config.toml
arch = "unet"
model = "class-conditioned image flow-matching model"
horizontal_flip = true
cond_dim = 192
cond_dropout = 0.1
norm = "groupnorm"
activation = "silu"
blocks_per_level = 3
residual_init = "scaled_by_depth"
momentum = 0.95
orthogonalizer = "newton_schulz_5"
Rows from block 6 of a small class-conditioned image flow-matching model, named by matrix and row number. Rows with one number belong to one channel. Each number is 128 + 32 x the weight over its row's rms, rounded and kept within 0 to 255. All counts start at 0. Numbers have three digits each.
After each channel's rows are labels from the 100 images, of 14976 (inputs lightly noised), where the channel reaches its highest value: "patch colour" is the nearest of a few named colours to the mean colour under the peak. Only what is clearly more common there than usual is listed. The data: photos of arthropod specimens (BIOSCAN-5M). In brackets: how many of the 100.
# convs0: first 3x3 conv (model.mid.0.convs.0.weight, 96x96x3x3, standardized in use, each kernel summed), inputs 0-95
# convs1: second 3x3 conv (model.mid.0.convs.1.weight, 96x96x3x3, standardized in use, transposed, each kernel summed), outputs 0-95

convs0.30:172174153101149125152155098135139169143212098173118068165146178152130144164127093124151052112096184114048135170116047095173116130105099142146133097135167104137113134174092140108133164131120109132190134145102105104133126134096060109129143112114157147080120154080107156095131109176137084101
convs1.30:140119129212122135109095149131059138152085153213153198171151098164139131079123130105163121129124158111168061093091165150185119082144174124124175120123098147116188133145122137119112141174149145093083137156101137110155132092143137106126117136163182116162123116118077225159142169125136132138
patch colour: white (70)

convs0.3:125172130078120153102208119101156136141115099141148100133138179133136155104180134113105182131130107156175156076155170118132144147176145143103152165116111136088118088182083127158137158162172132055114042075131108110043164119136111141133141119123112079079068127143095113119115127179147171101
convs1.3:114132110185148124152023140148154132115108158093152132083150093181144100150094132194129159131119152141129115189151109122176163162126136090154095106096133149160164152096131120127178022155190165142110120145082176144149141138145162165119171120097142180114179123110166130100135126144173125166
patch colour: white (65)

convs0.40:109091141089131156141173159080141112178148147098116105096151139171106127145153091135088109155184109121125138065105086070108122123116156191145102139109159100094122101137085063165119128118096139134163112056086125181097098190145140126175190093089166118128170175093147115107107179186122159103
convs1.40:153130118185076144125117146096101129074162147154177154081171145149127091155131154151144128137137151145165125175147169159139145135154131156090096136142089102146095136101194169078149189186212128062093122147160098104125144117110151141097094116135163191124109162153153185146114104076137071079
patch colour: white (68)

convs0.58:142106140140123192118157121083100109136115167121134111119144148193116124109138154149110215193133147126124102093107144125115049132113133101152122082100098145115083169120179097102150100130189181134100121104072167142157120118021107152134152132140092188083096159104139153173137140115120090078
convs1.58:139128121101142097093140065162134107108170104139103123149087147119138121141096095172133121149174089116126100118110146236117113114100119116131147178150163114171132154138122111143126129139101146128121060039175006125130111164157128112177168108123145117179138125116136115077118129153092192168
patch colour: grey (25)

convs0.29:136115130144106082108083127118090135118138160149202123114160129133172138138074101134139170075155138116126154175142137110143103065122111112083105099121094063137130126092075139057125152143137137158164129181139146163107112142079118122136116165136169097167197110116194169067129099209139059143
convs1.29:117096161156115154110127171151137137104133088159069127140106077079099134100098083138139033169133109135103152120148121197105111077123100118146125157106183147098195129130120145154120113153073094138125166102125072172155145151204153151116135110146114127162096149099102110172138167099085196190
patch colour: grey (40)

convs0.60:101163104164139117129123135094130005086129117138136100052132129118150138125125114146142166103114142154129152136165117130176147125104169109142125126125079140086183132101076093141128103100138154125070169140131190090216154130133140132096179102169129135132132156116154201141167163059119098085
convs1.60:138104175099153131087111139144087151154157127137077139151082138133095121174157177169193162106128099105140077101197120122128226149188137209121165122160134109127119106141088115184094135068097102131137119089098152110032118152153147157152103153100124123129134156113112120107109158155099141143
patch colour: pink (93)

convs0.13:078152110143144190146112147106125122119122205128057102131098136145152148133093166094076076148169145081049102152125079086088151101137117109167118159131205117148144182155092128170129126110143147172138126072142090113088116187087138155166128155071123153146158168096155076114117106113122118138
convs1.13:099158082090113138117143126083163136165083144109207145090121164127133095132094138156158091155137145131068175144099146105130133056098113158107122105088105138132147148139196180108110099177168163167152179164145216124132135092143097086117163131147169135099105157145143141158160099129204082108
patch colour: white (93)

convs0.7:137164107120088093176083151120175132113126090111107154044113127138146107113182082151146123114100146082079205086119153099094166108095097153161147123152125118093139090129124194149147142176157138156140115126108146091109103016126130134168096126123155150144195103108172190123123100142148151105
convs1.7:142071155146105132119174177197125183131097134157152111103108159161126157138094091171151129119132152087105088178125118100121069132115133188120094141140159104072074176121175226170141115094108115087140138155086160164128119140116087150141119111179147137141100124093073154166074105138172093133
patch colour: brown (33)

convs0.1:094141040159184125107154053090132093129089073175122145184101148139138138149137076128141121174138159140183147122136156117128200088073126138086167107081138139141170099138101172186132063084087098118138108094127080144124161141147151130064141165133132147122159116119137126121150103169158091146
convs1.1:133133198093110138134177163177169136143106161139156126113116182170159134113112141129100163107136130156131113138112102116100162151193101086171068113139160093135092149121165119105147160090182134080136104151095191123110115111170106145207165105076209139194141177127116114144104162146156157176
patch colour: grey (26)

convs0.87:138104158215135169106110146134101150157125031121154062156147108134104145106119111093098047100124140143129157142108169137091100116135137144107146123131122129136071129127158125119103136119101149144131099149074082092176131197142105110165153165107196117175051098162130185161144131190111126106
convs1.87:119114139121116093160162066116124108124158116127166141109106054137119142135149121090125132098131096106156156135129123066133113159102177106163123105095166102125090103081189161124164145107175096158116166151168096134074148093132177188157160126203111126168134155155180159206114173113179090182
patch colour: white (76)

convs0.48:086105127248140122121088103155092133055165083144132144107135076113105178123124135091113100130167111100099191110103183198148128087116148133102148181107168089145111110155139115094092123103070142107124059105167152112172137117139098120144110115172139147157092108146146147097129153146187138149
convs1.48:199120131158160107124123111088099145117144100068105081116139126093109154086109065067141122143118108118144117157158058100140184099134131137164146134123080174190101108135136185103124207062075053175111120114125123121132167124150136161113129117162110128131114119177161165164188166145096130121
patch colour: pink (92)

convs0.74:090081171134136130126144163080083094133140106096194107104158130147092098088159111103159157158151143129117097100070102150144055152152123129143079124097074107146083094091217135086093160127139185154108161127140140104103132150170075156132114135153142108142126082201140146165178166147175137102
convs1.74:111167123171141090136105135137146147149123131189069124171111088057137166148128136143117115132149075150102129166202219093086162074150129115061143125128153116146130098149111108138097151107086091138136119178162113158107140137140151161134136141213117143081119146080159160176114075105089173155
patch colour: grey (46)

convs0.73:090120130145124142133063119078102128141100099103173140174151083185121124117176114146101105133067158109124160112043126126186127111146120112141139098107107137112130078118153123118144186129093124132129109149094150125106202114107137105085134104096245160159074195107149158178152127152140159156
convs1.73:161119130137142115141122109160115164118194095084178138104138107119141162130067160123100119068124149162139115198095184109117120139134098122124109084123167124115072158112139158131051115123142152137104190147127205127132130111095175199153156146209091175149125096126109146198093161123171144127
patch colour: white (69)

convs0.51:133211149128078056156122109127148106187152039095155122126139092077105148113086124091106083111126140125060172132153149135111140094137129154105152162141128114122098104115153157150134156135090105159188095134132120152138146124088110106133129176169125001141140137160135146150145161163118166164
convs1.51:097096121113153146152137137116088106080118111137145146146161124125089139080106109146093166115097186114139094099089107098115071059082077115145135123114109104131102163096161075108065149075102159130045101129103161095092117092146175146108112112150129182121081065157132143186131125058185123132
patch colour: white (94)

convs0.27:176217147114139086178093153104176122110114094135122059116153125110131159143106088137109107104185158139158120142183121121156110132097096193171097162119144114165099101171068105200165182113161142083176115080095105098120143135125096183166145137071112130074112130124100104115112126094134142113
convs1.27:097105108168143165131109142129140131125149170170164176112138130153112112125186194157161194166101139172192107141100154160146169166176159166137189085131086142094172120110161173096130117134083135116149148177113083120093142095104140144100081099157118149149166126157167207165111119163103068117
patch colour: white (70)

convs0.78:162117122181152111133141165191123125148124106174202101146140163146132125089113101136133164161118203159147126133076098124124111149107120097152161124109151159140116131133134158116146211100139094148112113148069140107128157129150123085130124030121128064177130086118111106175067103112075094048
convs1.78:130138101057155108141201123180080172146114139184148141118206133197094107135148139102093094142129098085125181145107117141155200137140136159105160109084149107108183109071163121103160069158139171116115143174131146130132136117140150135153148154087159135117105076152151148113129118121083179202
patch colour: grey (50); brown (33)

convs0.49:178098119145199147123149049119086091087149136120134105126142165115158152126101114150143118094105137129138101108099109087128159058134129114116128198128095156205125145108170110082111155103165167079103048151132053123154157167166144159119155120189091114136153101146141059148151152116169133131
convs1.49:129199162142089120150204126094145146158138132115119173163193136116113160154127112089121166164106139114129199124162124170129219119115166156076099143124100094211099111178137163140100174150151128143142130101147157131161149125101152114161167168142155131192103136108129139098161191142133137069
patch colour: pink (88)

convs0.2:058131122091144097128114159149161134085084151154155029148130150133070128160143117161131138168163106083145181218095104135128114084097132122132095123144166102144174102106156160130135076167132112149157105109122076148163119092142166158178111129100071122105068125115181087137115118172124173156
convs1.2:139107153125119147180077067103141171157126074128165103054112076148171131103107136121093159060110136126099086099073078140092090137101131041132133116083128166128133140112143066100172142063110120132140156165087115183142123109142115187121133126147131121092117125117111184177112090101132081147
patch colour: white (69)

convs0.63:145110106182135121156106156133121086145163096137126097142148159124128157060061125136151106083095158098077157075136183120120143052125145142175103189159140120167097133147146137096107176153113168083087120138109070126208129144131141102131142067154170115171128096190135149124095158128056135128
convs1.63:119158108161098153120167119127124101108182122087203130126132153112174127190120141156136091122143128102115133117117125129157181147074124170147130136104122162187144165096194182093181120165129089106147118093154105091092139115076150213112124194176130152144089090151193165152174173125145115149
patch colour: white (74)

convs0.56:180097119161155170144092133105128064098161110123113113167113086120115113126052143158075165166108124156138072140138104148126141104080126082151090098171119114198155139109133080143114120143144130073138070078114166171148161133134118136081093180085154227101118131110150149156130107105163163168
convs1.56:131180142153104101134115103122171129120204112134167149151159116133130215190095145104116181144139150152131157116117160144158119180163158121113184157148115158095105131187147154141125148078073102163097086076136080076163122167068145154120142161128117098109127108082097114101156185102094161072
patch colour: white (78)

convs0.75:161110160137158126098111137125128168127092086155139183115128159097090117196209128145166148126142109139187111150131157091153073121157149127132158066176121091058089070160031109138111148141151148125095154158151121137120123177187149128121152067092173091110084157122103101098135129100126110127
convs1.75:111091073147141150161062124123144105155120134071127118114157098144147107117159143197156128096093199180153150165130176134144153158097151200147116105079150111137129168116127141113149105167118142150133139158119194085140149086074121132110125089134173070047137055131106128109102082103176153149
patch colour: white (81)

convs0.33:074157090071135078112193123075111147130171181090092133104068117149181138141178181106151060121197140082089161149134094152100188141091127157131143065097147116146122118129165073098109088136136095127167112121147139094175107143143120121154166137136132143166137117171149129155153164138100073134
convs1.33:135056192185116123098116123182127112118049084141095088129068128138142067115105120136113092075147121177151141098128166089126090160178129141191130124147106091075184138092109167098165089125133113070133101042128138114131119143115095097139147098116116124126126120087077085080113142120149127136
patch colour: brown (49); grey (29)

convs0.66:171147119130149159137115103095108089115139113154105139126080114153140150077120138161178086136136187121117079127213136126173208077196122123181117137185047132158152128127102126122137113123136139083116112124084022118197147124139119120099115155097140134103175117087120132141120154102113166110
convs1.66:200159115101125136159125154107174090127173176081138144130109183124140152194132147132130193120108152146133149151134090114097170190079180151117070121113127137144120206157209119128129105123125128074136094090181111116103147117062090143105134194122129151109084095124109125122192139155142108114
patch colour: white (88)

convs0.5:145125119087100124134117169101159177111128148139124163054051093169089128141114107179172137109091122132126132127140147144112119108117136165110109124137135126141137133081090254146137127124149148190118107148083143120082041111126094151151135076157151094161139161168080123159182079133150165108
convs1.5:057106122103118087111131144157123160078066094126100115120083128095123137110153081075080085183123199086094151111103132159122051123087125089163160161143196124117119131167127093167123095202154122119142166175152069110182102107099117105159147117133148117113102120101090131094098160142115158110
patch colour: grey (30)

convs0.71:175102139163136163102135043167117133153154094108156110095088178115151138091066114135075132101125157115110178100080153133159102094143150100105121148130086168109130187170109090111166218114112121076135104161127129158167144068150111109179155087160174078144101134121127155144111190114097111115
convs1.71:146193127079111116112176089111065168126156113131196161188179111143113123176101138148151106131126103103133101161143127146153214114096145130156136141105095128165133110112095220108099101166128102145118128130133170124084155145110155192080099194147140168138129092166173135150179157136115151174
patch colour: grey (55)

convs0.69:070153163100100141125123131088125094088133125164183045159131119097168159059131161113095086151173125140116154062151132096065079095134102136132162152106110114144133146112194178097133137062079128089186143126183105150155144137165127097121104178180117137129173117142129135150112124144110190142
convs1.69:155130099149113116146107092085173122152170124075135107121078147087116152154063135152107133118100208125121109112163126103145102129121091083116119166102111174159146141163147137135129233078107197113081071122133132098123134126105119146125127157129152141142077095186121152177142216065127147134
patch colour: white (65)

convs0.15:147131147193096121117172122186133060082103119108139119125105136114093132107204108135126110103146093104104126166131118120053094161109128136117112098154168105070101103126084149174114082136141108132156078109143075123160135122199171183203189122178144083161129144136112118090104168175149149133
convs1.15:148108092107116180159132113101129115132168149142115111066126097191122084099167099138119158098097114134174147130166127103167133139128158171176136140077096085148095135089179125079183182157214184110095129153138122139060177105074150178098144086110115123119136129153162125156121065098170109129
patch colour: white (68)

convs0.52:216131136099188187138125115090124054102124120142121107157091123127137153070124131133097166164089147195089115132186159087121152068184093093154131194155118140167133171102109098109148130147150144093087112103113073139114087137127104125111104159077134148100152140139144154150109149067117147193
convs1.52:169180114176127080111111113073158085140134163130144161144177184136173142200111112147131208182114202118160204141113151143103150134145174123109168095135101129133137141166166118114126097123131093121112082079144093091133174148101110165111104194132132148158146134096149086105162168112145133076
patch colour: white (75)