{
  "arch": "unet",
  "model": "class-conditioned image flow-matching model",
  "dataset": "photos of arthropod specimens (BIOSCAN-5M)",
  "train_examples": 97500,
  "image_size": 32,
  "horizontal_flip": true,
  "conditioning": "class",
  "objective": "flow_matching",
  "cond_dim": 192,
  "targets": ["family"],
  "num_classes": 218,
  "cond_dropout": 0.1,
  "logit_normal_time": true,
  "norm": "groupnorm",
  "hidden_act": "silu",
  "weight_standardization": true,
  "padding_mode": "reflect",
  "widths": [48, 48, 96],
  "blocks_per_level": 3,
  "scale_shift_norm": false,
  "attention": false,
  "upsampling": "nearest_conv",
  "init": "kaiming_normal",
  "residual_init": "scaled_by_depth",
  "optimizer": "normuon",
  "muon_scale": "match_rms_adamw",
  "learning_rate": 0.0039,
  "momentum": 0.95,
  "nesterov": true,
  "orthogonalizer": "newton_schulz_5",
  "adamw_lr_other_params": 0.0015,
  "max_grad_norm": 0.5,
  "max_steps": 2300,
  "batch_size": 64,
  "epochs": 1.5,
  "lr_schedule": "cosine_restarts",
  "final_lr_fraction": 0,
  "warmup_steps": 230,
  "weight_decay": 0.3,
  "adamw_weight_decay_other_params": 0.01
}
Rows from block 5 of a small class-conditioned image flow-matching model, named by matrix and row number. Rows with one number belong to one channel. Each number is 128 + 24 x the weight over its row's rms, rounded and kept within 0 to 255. All counts start at 0. Numbers have three digits each. After the name is the row's rms in percent of the matrix's.
After each channel's rows are labels from the 100 images, of 14976 (inputs lightly noised), where the channel reaches its highest value: "patch colour" is the nearest of a few named colours to the mean colour under the peak. Only what is clearly more common there than usual is listed. The data: photos of arthropod specimens (BIOSCAN-5M).
# convs0: first 3x3 conv (model.enc.1.2.convs.0.weight, 48x48x3x3, standardized in use, each kernel summed), inputs 0-47
# convs1: second 3x3 conv (model.enc.1.2.convs.1.weight, 48x48x3x3, standardized in use, transposed, each kernel summed), outputs 0-47

convs0.7 093:183142076107105136099128120147145156130106107151133127130103111113082121142165138127092166163127137149145145116133092165106140149100105152137098
convs1.7 081:120102164124166115145115146075107094114121184115119121149163149141152098145105104120170119123120150138102157104093116105131136103141127099118168
patch colour: black; brown

convs0.1 094:170129098102120129169177131092117095122097126116164113132155139110113120097124078125115126127127147090133121166123142120160101162131126172132164
convs1.1 084:114067149164156135146122141172123146128156132109106150112164130128109132146152114135119078113117131155137113098159113132128121144100092124189161
patch colour: black

convs0.18 106:080109161132103132128118143126074124116153133151112170153153137106146107159119108147092126128149108101088074096157155139129161133113137125155135
convs1.18 116:127151110109143113176112112084145116167190126153129089112111114127133148127137134085114132124129149110139133122162087097130132149167126097080135
patch colour: white

convs0.3 118:163169148115130100125125117138082117129116099134154129112151131102144131110115129156128140126132099130187162066121139154131153082084136130140155
convs1.3 100:107080113153128101131100146147127090102127168108135123126132130139124119148100143103154131124110115112110147113178173122117118055096123170134126
patch colour: black; brown

convs0.43 105:147151123116120192110085103113138167118111118117135175136117152125113147133131139125138143122135089124142173118045136150131137139110117143108116
convs1.43 069:092155138084153106139125173143118118120136138123126091144144096125115127126129115140134100076106138126124114143171090137128103097106159108198130
patch colour: grey

convs0.12 081:137104145135075112105124140138083138124136151124129152127101147095110076134175144121099174164142119126132153105127129087110160119151167149113119
convs1.12 104:111115086105132103137118135128137105145111070138129137151178148136095148145101137140135132128161140141166105152136090111130133166167106077133159
patch colour: grey; brown

convs0.36 092:112110122099118171088124117129167170076130126151142084135146132085135144102144118084160125118126118144116142114118180150123116124140111173147120
convs1.36 090:150139151121161136145106149112137113097152135108182105144110159164174181152109118144143102119133133112077116136159114090147128137154122157121112
patch colour: grey; brown