config.yaml
padding_mode: "reflect"
upsampling: "nearest_conv"
residual_init: "scaled_by_depth"
orthogonalizer: "newton_schulz_5"
final_lr_fraction: 0
warmup_steps: 230
Rows from block 6, named by matrix and row number. Each number is 128 + 32 x the weight over its row's rms, rounded and kept within 0 to 255. All counts start at 0. Numbers have three digits each.
# emb: conditioning projection (model.mid.0.emb.weight, 96x192), inputs 128-191
emb.0:142140066073112082141066157139151150171065119162139107179184144091119116109231135145120087183110148151198137160111110131164149093106136122120113134143147128142102120147086121104177193110102132
emb.1:152139148195120132144111113120150099114105127167094115088074163147140113101156049149166076098154107143192116182137126161140140137145135147159110186159160124148152115208000132162116077116121130
emb.2:141033142088102143189109146123129119112142098092147159144130157118141077120110165154157143119171092141150179142121135186121104108108163100135182162150156177122161118093198133053121143130152104
emb.3:151082134099062100125122215090074136128119160104086116124139095122153122105078151136118101130067102144125083151134091133101146144155153097151107175120155080073107120144094102197140150147169173
emb.4:074169092132130089064142169116135075162114135152153091158122146125111148138093131092144103142159133097099162147132197103160127149155126112096143114117113127088080071157085145208117117086114096
emb.5:090108091144126121100178125108124155148153159110085139066094125106150114110154037114090138115087111146069078078121227142157150049089143152100125153055108151072086185126142150142081111145140160
emb.6:096138137183132113141149124139124134148121155135089156162141155164134129106122122126199104195072158139132102061084064095117132122081171160157143148105116156129169173143183152145070124125146127
emb.7:129170137147182099109136133110200121163170118193184140119114100124134132106085111160156169124070175121031120126140145067135100152130075103114139071112131141127174109074149103113163123134120173
emb.8:132107107096101185127076164121095161121124144152154109149119093161162153108153200159141131130186159148136118145108118139117125169145119102177072166097131084099085213139164137113095110092097101
emb.9:116125137105152090174199101102110098168149092163145162128138096060142113198097127094146143072143108115112124122107088112089156095135182163152115133067123075134081109090146106116169134176115125
emb.10:144123156124114127127150141162070090131162099162143156028117124121117100088142147145137112066142121086103113119112169137120056147125124147128118072131159133121178133093075113128095140084139146
emb.11:123097096115105125108142152138117111093140118147117120094175186174104110145073139082116106196168129159133159139152116139126124080102135113194082105170141160135185105123140155138173109125114128
emb.12:154132103090202082140157110160140075135168093114164172104150135133126142119168092090133075093166122144090141133093111161126187100128123112137182092134102136116158158150152120101062128129129109
emb.13:172124106120132136058114090152153152086139123039155124088118132124147137134131166189093132186147233131123115134234116073160139150133151118125130158144112130120120147040110131205165103094128114
emb.14:092152192093144136122156122139139081196164126086113119169128086135120124151066127116073112130119140145170111174144120131104090116127120168147169181152128124147173099116153111123132138149145196
emb.15:084167186087121129134125106184151109101095148133109086200142097103127102162150142134169127087088094089158129167130157096141099047151092112147082131175157124092109023124116139151111116112110148
emb.16:107167173137074068128185100114103172137164135165162153170091175145156145157136173137132125164148127145104068153146174101113099148140154134118092132095133128186121202178091097061126131107106149
emb.17:153117122113185117179101169150157175158074069164069174109085098131073109084093217143083115107142170090173197101185073120077133173131112111120102146133137129107116121124165097135114129188154106
emb.18:120186103118129149148090106119119168157140184080122127147153138135139104150181095103186196148114161156092103117121057094132156113155126136140123143156138122136145122107152158119148112198123129
emb.19:138178134212106085123159099135106079123169140107084138133171097113104130123150104176131146107135105072198143074059132142147158091124126142161147115105119120114139097139198099161159157131170118
emb.20:137148125127121184142125077102164181150109099090152055126137123119143149122150124128042162093142126235114107073108112119036149140159133104104133128143129123142119164185176153102205141086103099
emb.21:120094121123138099144108085079108163122156154082124134119184126121119129090082108158073122141121135119102081117107187137089103178155108134145117120119076125223122156117105129122104118115087123
emb.22:101087125178109091144123138108101104091161120073161126131068146178137137137064178130061143159176087133121162085108022141173132195112120149087175085140153172113138113142180110173164176070116140
emb.23:133128133112118148152052132136103133139082105125099138123033156172101134175124151134107111086120055105114178086117129145165172095089126141112114162177115123145099156159076191136085104112156086
emb.24:137117097170111103120113131106114095098126117157111225095162076093140148124130096121177168096147098084109112130095112137110132045137044120144159158144129128162137079130132126213145106151163140
emb.25:109129161145102101118100069109154079134124105198149113086072178114105110097153157095125119131107169059082099122131082151098181096155133131105134118093108137198174121105131109076062104117107083
emb.26:115127072074096100171137149124099116178087174104168218158155171111116111147194113131102119159121198157083156156214133120090098131125121163144138138116105135030068114124138160159116143145133148
emb.27:053137135140116181176147131106097142097116083124138074073155105149097120119109173137122121193163158181183141147128178145100155219064072149099180143103130136109180073139146144149139121149134124
emb.28:179094081132113129149101132109182131153164121182151070135145138193208129085135175157180095090119085151107122103197136075151169132124140084095131171126144164112120152105069132106066070111110133
emb.29:173141098132130157150121167178093164121145056080059138136188121130106137124101135170129048151140147102128078120124227165166107153140073121150078106087112129154143122085148098116077176046156116
emb.30:079158099123173120134138091147172142149165172091078031087147151144142145134126078146061136095145136114183119170144164178118133184150136130159115115129140122167153118135109086082080122167115141
emb.31:135114163144100141137153140127131160081114166175183142092129176114150173127136135125178103148028132148178131125098092163162126122122120118113072112132132115080117121097135113087185175155116142
emb.32:158096095167196105116107078165153146125137098094102105144080145100132138169143139108188134117137178124129146150162108168152138120117096129129101142117145163139136156139151129124099056204102149
emb.33:144109116146109148152140111102172161108116139128209164099107131116169171138148107194106087107155126101147070078146118095134085108149133152094123174120130105163093158128142137024142162110071201
emb.34:130109085099143103145100121108095081095143116143134091150198094121091130122167149141170130152168113111154085131133119192174115078110202142141095093168144131119155049121133130189218092136144087
emb.35:157158108159105132105161097124081114193114146228173119125140113164159195099136179134150102120130094106101101164054142111141187085132089109184114142141139154137100148152169138139202147084174109
emb.36:137099146102097111132139134122122162104149070194147129121056114133135141130150180159081156121144099198138117125184122177054113115080119133083123167119149133136117172120108179106104136130134133
emb.37:211118141145149110134072198131105088119083092158104127178142114188145102177106083146132148164103129098132159145077145132143138214135132080191154135067133093107164105149180102126165132117174107
emb.38:116118121101091101151190079128096080166107157076063067226075153105123114114157099128075124122100155155098132109123149144056111118118132143140094127129160103138097097150088137171131151160138094
emb.39:106144088090120084113110132138140139132164123118093125092064165022124110128182083122120165096151106188136161133141074181171084066095144108162111145074154149114073109138170160121135135166110121
emb.40:107109147109129131094119122153086103110163168076096142148086120170138117100106102102122114106081120135150171105120129139153115122050147117150116099142127143145169152113155165157123130116165169
emb.41:129107121170181183106160191140136154142126093145098182160116098136117154150131118183111110160131175166179127105116160055162106107142105174115133135101162114105160079174172085204096110073093081
emb.42:173134126123134097095140212110129095095086161107120195178136071088132127151113092137180120146185158099161145207160097137113096121119115110181150088116058079106084158145112159171137147152205113
emb.43:089146095129083140107124146127092137131135135084090121134143116146134148100069098116132134108171112096109142126094155109141092155121125130134140136176113153118099143171159074123175135083115073
emb.44:143151160089161119121102061097080088152090133139161114175146105181104102116175122110088222099072071157173193100137144106145173123127167170142107136144120110113172136148105113096169125101143159
emb.45:152124148161101148087113205111105152136103130163106111115172140132169151142064100094134103115099153131058068127089140128110174109184159121121211169120095111148103120124052165083094072091177123
emb.46:117119166118168175125104151122198123092153084094114135117123163163073081117114135110114153090127125160095117093142158113094169156152153102104139099154112132082142080066178115137105094130076138
emb.47:100167116093110146120182167151173120106154129158165104138145144131121152138137122151131076126067111090124086133075099067133149157124131164118181121178112139123089183111064112197090170134091160
emb.48:112156124177117127169161121124146154137120055126163120106182147168122124114177107132195118107102105097124115163088158155146060118071157109147151163179111154121142183194154116118096164069066136
emb.49:136130148100126172115166168098182150148105114149112109156163071126179125107167085060146142125127200144127120135203136098077131122124075130180121141123141137117140145168148158126125106112128087
emb.50:079128169103077114167145058158080102185181152113089100132230130127134122069133138153110146121141142142132126136156105159165155138140194099145158127084161128160127106093137119096138141197144138
emb.51:102075084078160056120117153111087095146120100130158126146136108131154075082158161135170123070075145073137131094086139128185147105160159141140149072145122149126127105139099136149067110115113211
emb.52:112158120126164112155159133149093126151156137112132135123148108121105144127103122117113112156091146127152120085112137146124087184109122175131101109181133136084111115101160155171139171125198120
emb.53:108119187144057087110135131126123073112081175158217118147147088107131191133163098109132162086155093147113133146118146109109104167131153136157147103116139111101091099105136162173167146169148058
emb.54:133111081049121061085167081155098112133126125131115124169133106110139114157146132128132076120140118172078151136177219148179119146125154128119137098147160080129085069145091120158128083138119164
emb.55:096093167103139158179121089108058111115082152134135124119073092115101167131174130079141116190104081177067053132134095103152170108131069117151104123177147135141141048142060079138122128120055125
emb.56:095103112137135115151122097135126197100095124116087088127140094155095067102146105185149138197239068123131107112137100177132123095105105167105101168085090152101131149123097160128175162080140151
emb.57:139122102158101165148104140113135110150140109144159199166148139172045101128073162102145119113162122129089146084110169112097143136172114124000110128102087164148106163066145079100145121165088135
emb.58:111138162075137165133081153129155061156123064128084167187096117128107174152102099112167109107164131116103080162171138134073179115086129089153088169121141089117135155108038124086129089116158101
emb.59:068154113184124140060066143097133175118082099157102135137107109097117140122081160191101139190153061131111093088180145082132125114109135086158140077155099172161182065141111079129173129114098110
emb.60:111093183123124110160154119131139174172127164133179135097107080127115173148148083082124101155129139065167110131101091142130087128167108180063110151100100095081161170148112155078135119127122118
emb.61:135189128172092117099118147144094135150169139106110112191091151112156155129150118110141115088152163148097185094063111101097117129134172098115073179100069088134141144105131147114195047129141070
emb.62:205159139057147179099114075122100112087147119116207147131130151095142176057110095134073145093162131164156180115160129121111143087110119119214140129173092046130129094110069146097095142132073122
emb.63:137115114152146075151114180180111127123161148122148088097114135114066161120126108105157130215176140161124176145083104128096141103158121095165112182068147144121108156116157104088108113096091117
emb.64:169145115124094113123190112084129120089134123127168162098063141096104112159124122086122129162061111199106150206104129181097152125077081112084178091108124132141126146184139144173137141113135110
emb.65:123109112136123139128134148120194113078133130131088126085100150074135097164174070101084172123123124127175122148139119086072120240132136116128084085113133147069130098161113109119121119143150145
emb.66:143149124114184150102147134103174186086209108150193080155111164116196145128159206110157114087094181142158149155094118095140065172077119170128159123158155113065164120108118105115075123132139087
emb.67:115139130171105093126102160110176109102162130123154104072139125206138086174092205189184140137158129093125077157148108126139186160119155125096162100133131192181131136135194170126176183105139134
emb.68:137106130140118142117139155121090100086096085147149106106151185152195164149165143124110141113111136138112206126133070128030183128136112114092104125150156092167132099141146154150132171125181126
emb.69:126149099137183143152141173136086112128137138093127060169189097193142120094054137147079041138147172107200092112125162083145142103171098135111120091136122107127126147157145136150117160158143147
emb.70:136134119132149114101078109142116105155161165112142117114146117101158134159116057203125185101097157132155094154181134126191099101179111161056161077123152143185148137109163128147129138084132103
emb.71:155078134168117153191123096102166118126099152100065170163075119155142105142159137121135151097133144093161132165144068105116100118112096141099155106119147101168110139097129144107047154159126097
emb.72:115131084122133121057120147112141169156095094125120099141176130132139138104151133134191131151090129110065088071098145160083124175134128126128184085083141135181171125134167135058158157102135174
emb.73:165128098118109147156041156106099123112113165110104116121077132085172145125118121097162152138146105135120148149104126131130086098119094137110141107180107115107125102091081143055144121123111130
emb.74:146132177146171183161088083099062055145143139156152114079132141194127124207148190107126150116093103138086159171151125119114098139134192160203135061132133089171132173178155119126149110112161085
emb.75:156141116147074159073153104095130073140124114084177133160137139145152083139125128167123150145064122173152193125142000139146112120131134126104142111115119130142166095146120152122153109093121121
emb.76:156136076093064122168110104143090127139099119161094099135149190139107078163142113058153233160127130180140127110126131125162156115114146133145132099085134187107173125045137115157143111134166123
emb.77:092128118143096155167133086086134124096160168064128076168186129195160126087135128172129108150146129132127147086103205083129101170063159131110095215119141115096103086178096163185127093102124130
emb.78:109117120158087061158146194161121139160091185114082109144076109158151118062107163157098165150107103154201105159117107188141119136109165099105074135159164186139139131079080121087060129120058130
emb.79:157134151128150167143102158135148114149105169177125106114170027111139137109122104142136137124082145145112126083079094116177078078088117083205134084128174135143185131115121176118138149162103145
emb.80:118181101123096169149147107139096095119091089114130081129081138161118143141175118110167090076146156093079143118137124150098130176131091084138084160131133137131103098179061092135118150167139166
emb.81:181125130102099121133143163141143078134141145128116210119156125112098129166104135128149131078164142151143173089181145124138186169098087218135136129146156100068131132126094144178075163178155135
emb.82:136115120145178117075123096083102121101120129112159121164172148167080125143123109129122109138174098149112114153138122082122138139105062135088138135131208122148184103143114126145146120158171121
emb.83:132131180145149136154160125132173123141174052171097115133145114062134134114128161174082141104113151119192076103097183051108071138170124126133125203118078128130112150180191059124136110125126096
emb.84:127132175120150096158114112084079127104102104141099233171092183141150145082075087138107100068102147125082227124122130087108107154076119121163137173114117082100094123148135148149105146111102144
emb.85:174056135133081130129144164112155139139099156070125150084130150134085134147201153123106146086138127110155129176182128172110152167127143166152116143128098107113117148184044155133088088109082114
emb.86:210075118148141128157132163146070165134072120146104128137159188150149115123150111113064035179158110120128117117162142121180132145148145158099097120156109153163044096087080142126131121131143087
emb.87:090102139128160142124116154135122128149110137190120164134130160074117166151078165124125140154106148063142131182084147111152124116161116109155139156137155105148131089115168102164095089107163058
emb.88:134108117177137045185123156112191148108157116103152132135114029165171109117074101139096140092132111106131095086142111159132162102171179143088152123129112157132166121088184085128156152095127153
emb.89:119134094123147048135167105120158152087158126056142186157130135058106100115123150111102094121125128103135105068111126151138141157131201074136152130096119071099112128098103133174106128101119135
emb.90:070196154166142108165154055150160126115126108120160150131100145141095173144167155118128091126162144143085092157081161107111158163154129087164120109151144151076104144171116141153113140205125104
emb.91:134163171099158173101182117135181120127146092129085115078147084105141161140136105093177155109140132129116112163186106161173122144148163115039151131113177101107080156102117143102168186126182096
emb.92:084081104159071162103097108107132175132158130134180072082108128149149147150133185158154102159132180173113151126123055079129081096071137148178129110102135141175140114098178122065184150176097155
emb.93:120135157116158127122161208140193130105150135125205108097092097078132115153125134098147109176102093103110183137149139107064151111136117118132122118171110125137132175172095118123173126197147105
emb.94:074141122100107085097120124124136158124103129139101150112120087136126120115127110113176120162097045110126128137151104147159068153149093129169145123075086160116090179103192151091173027077153176
emb.95:141132121106136172066047091101151119140163194148070086104075165128161127128157093108127115112159139136128115089140111173058099112152131131119118096162171108122141074137103128148113173159115100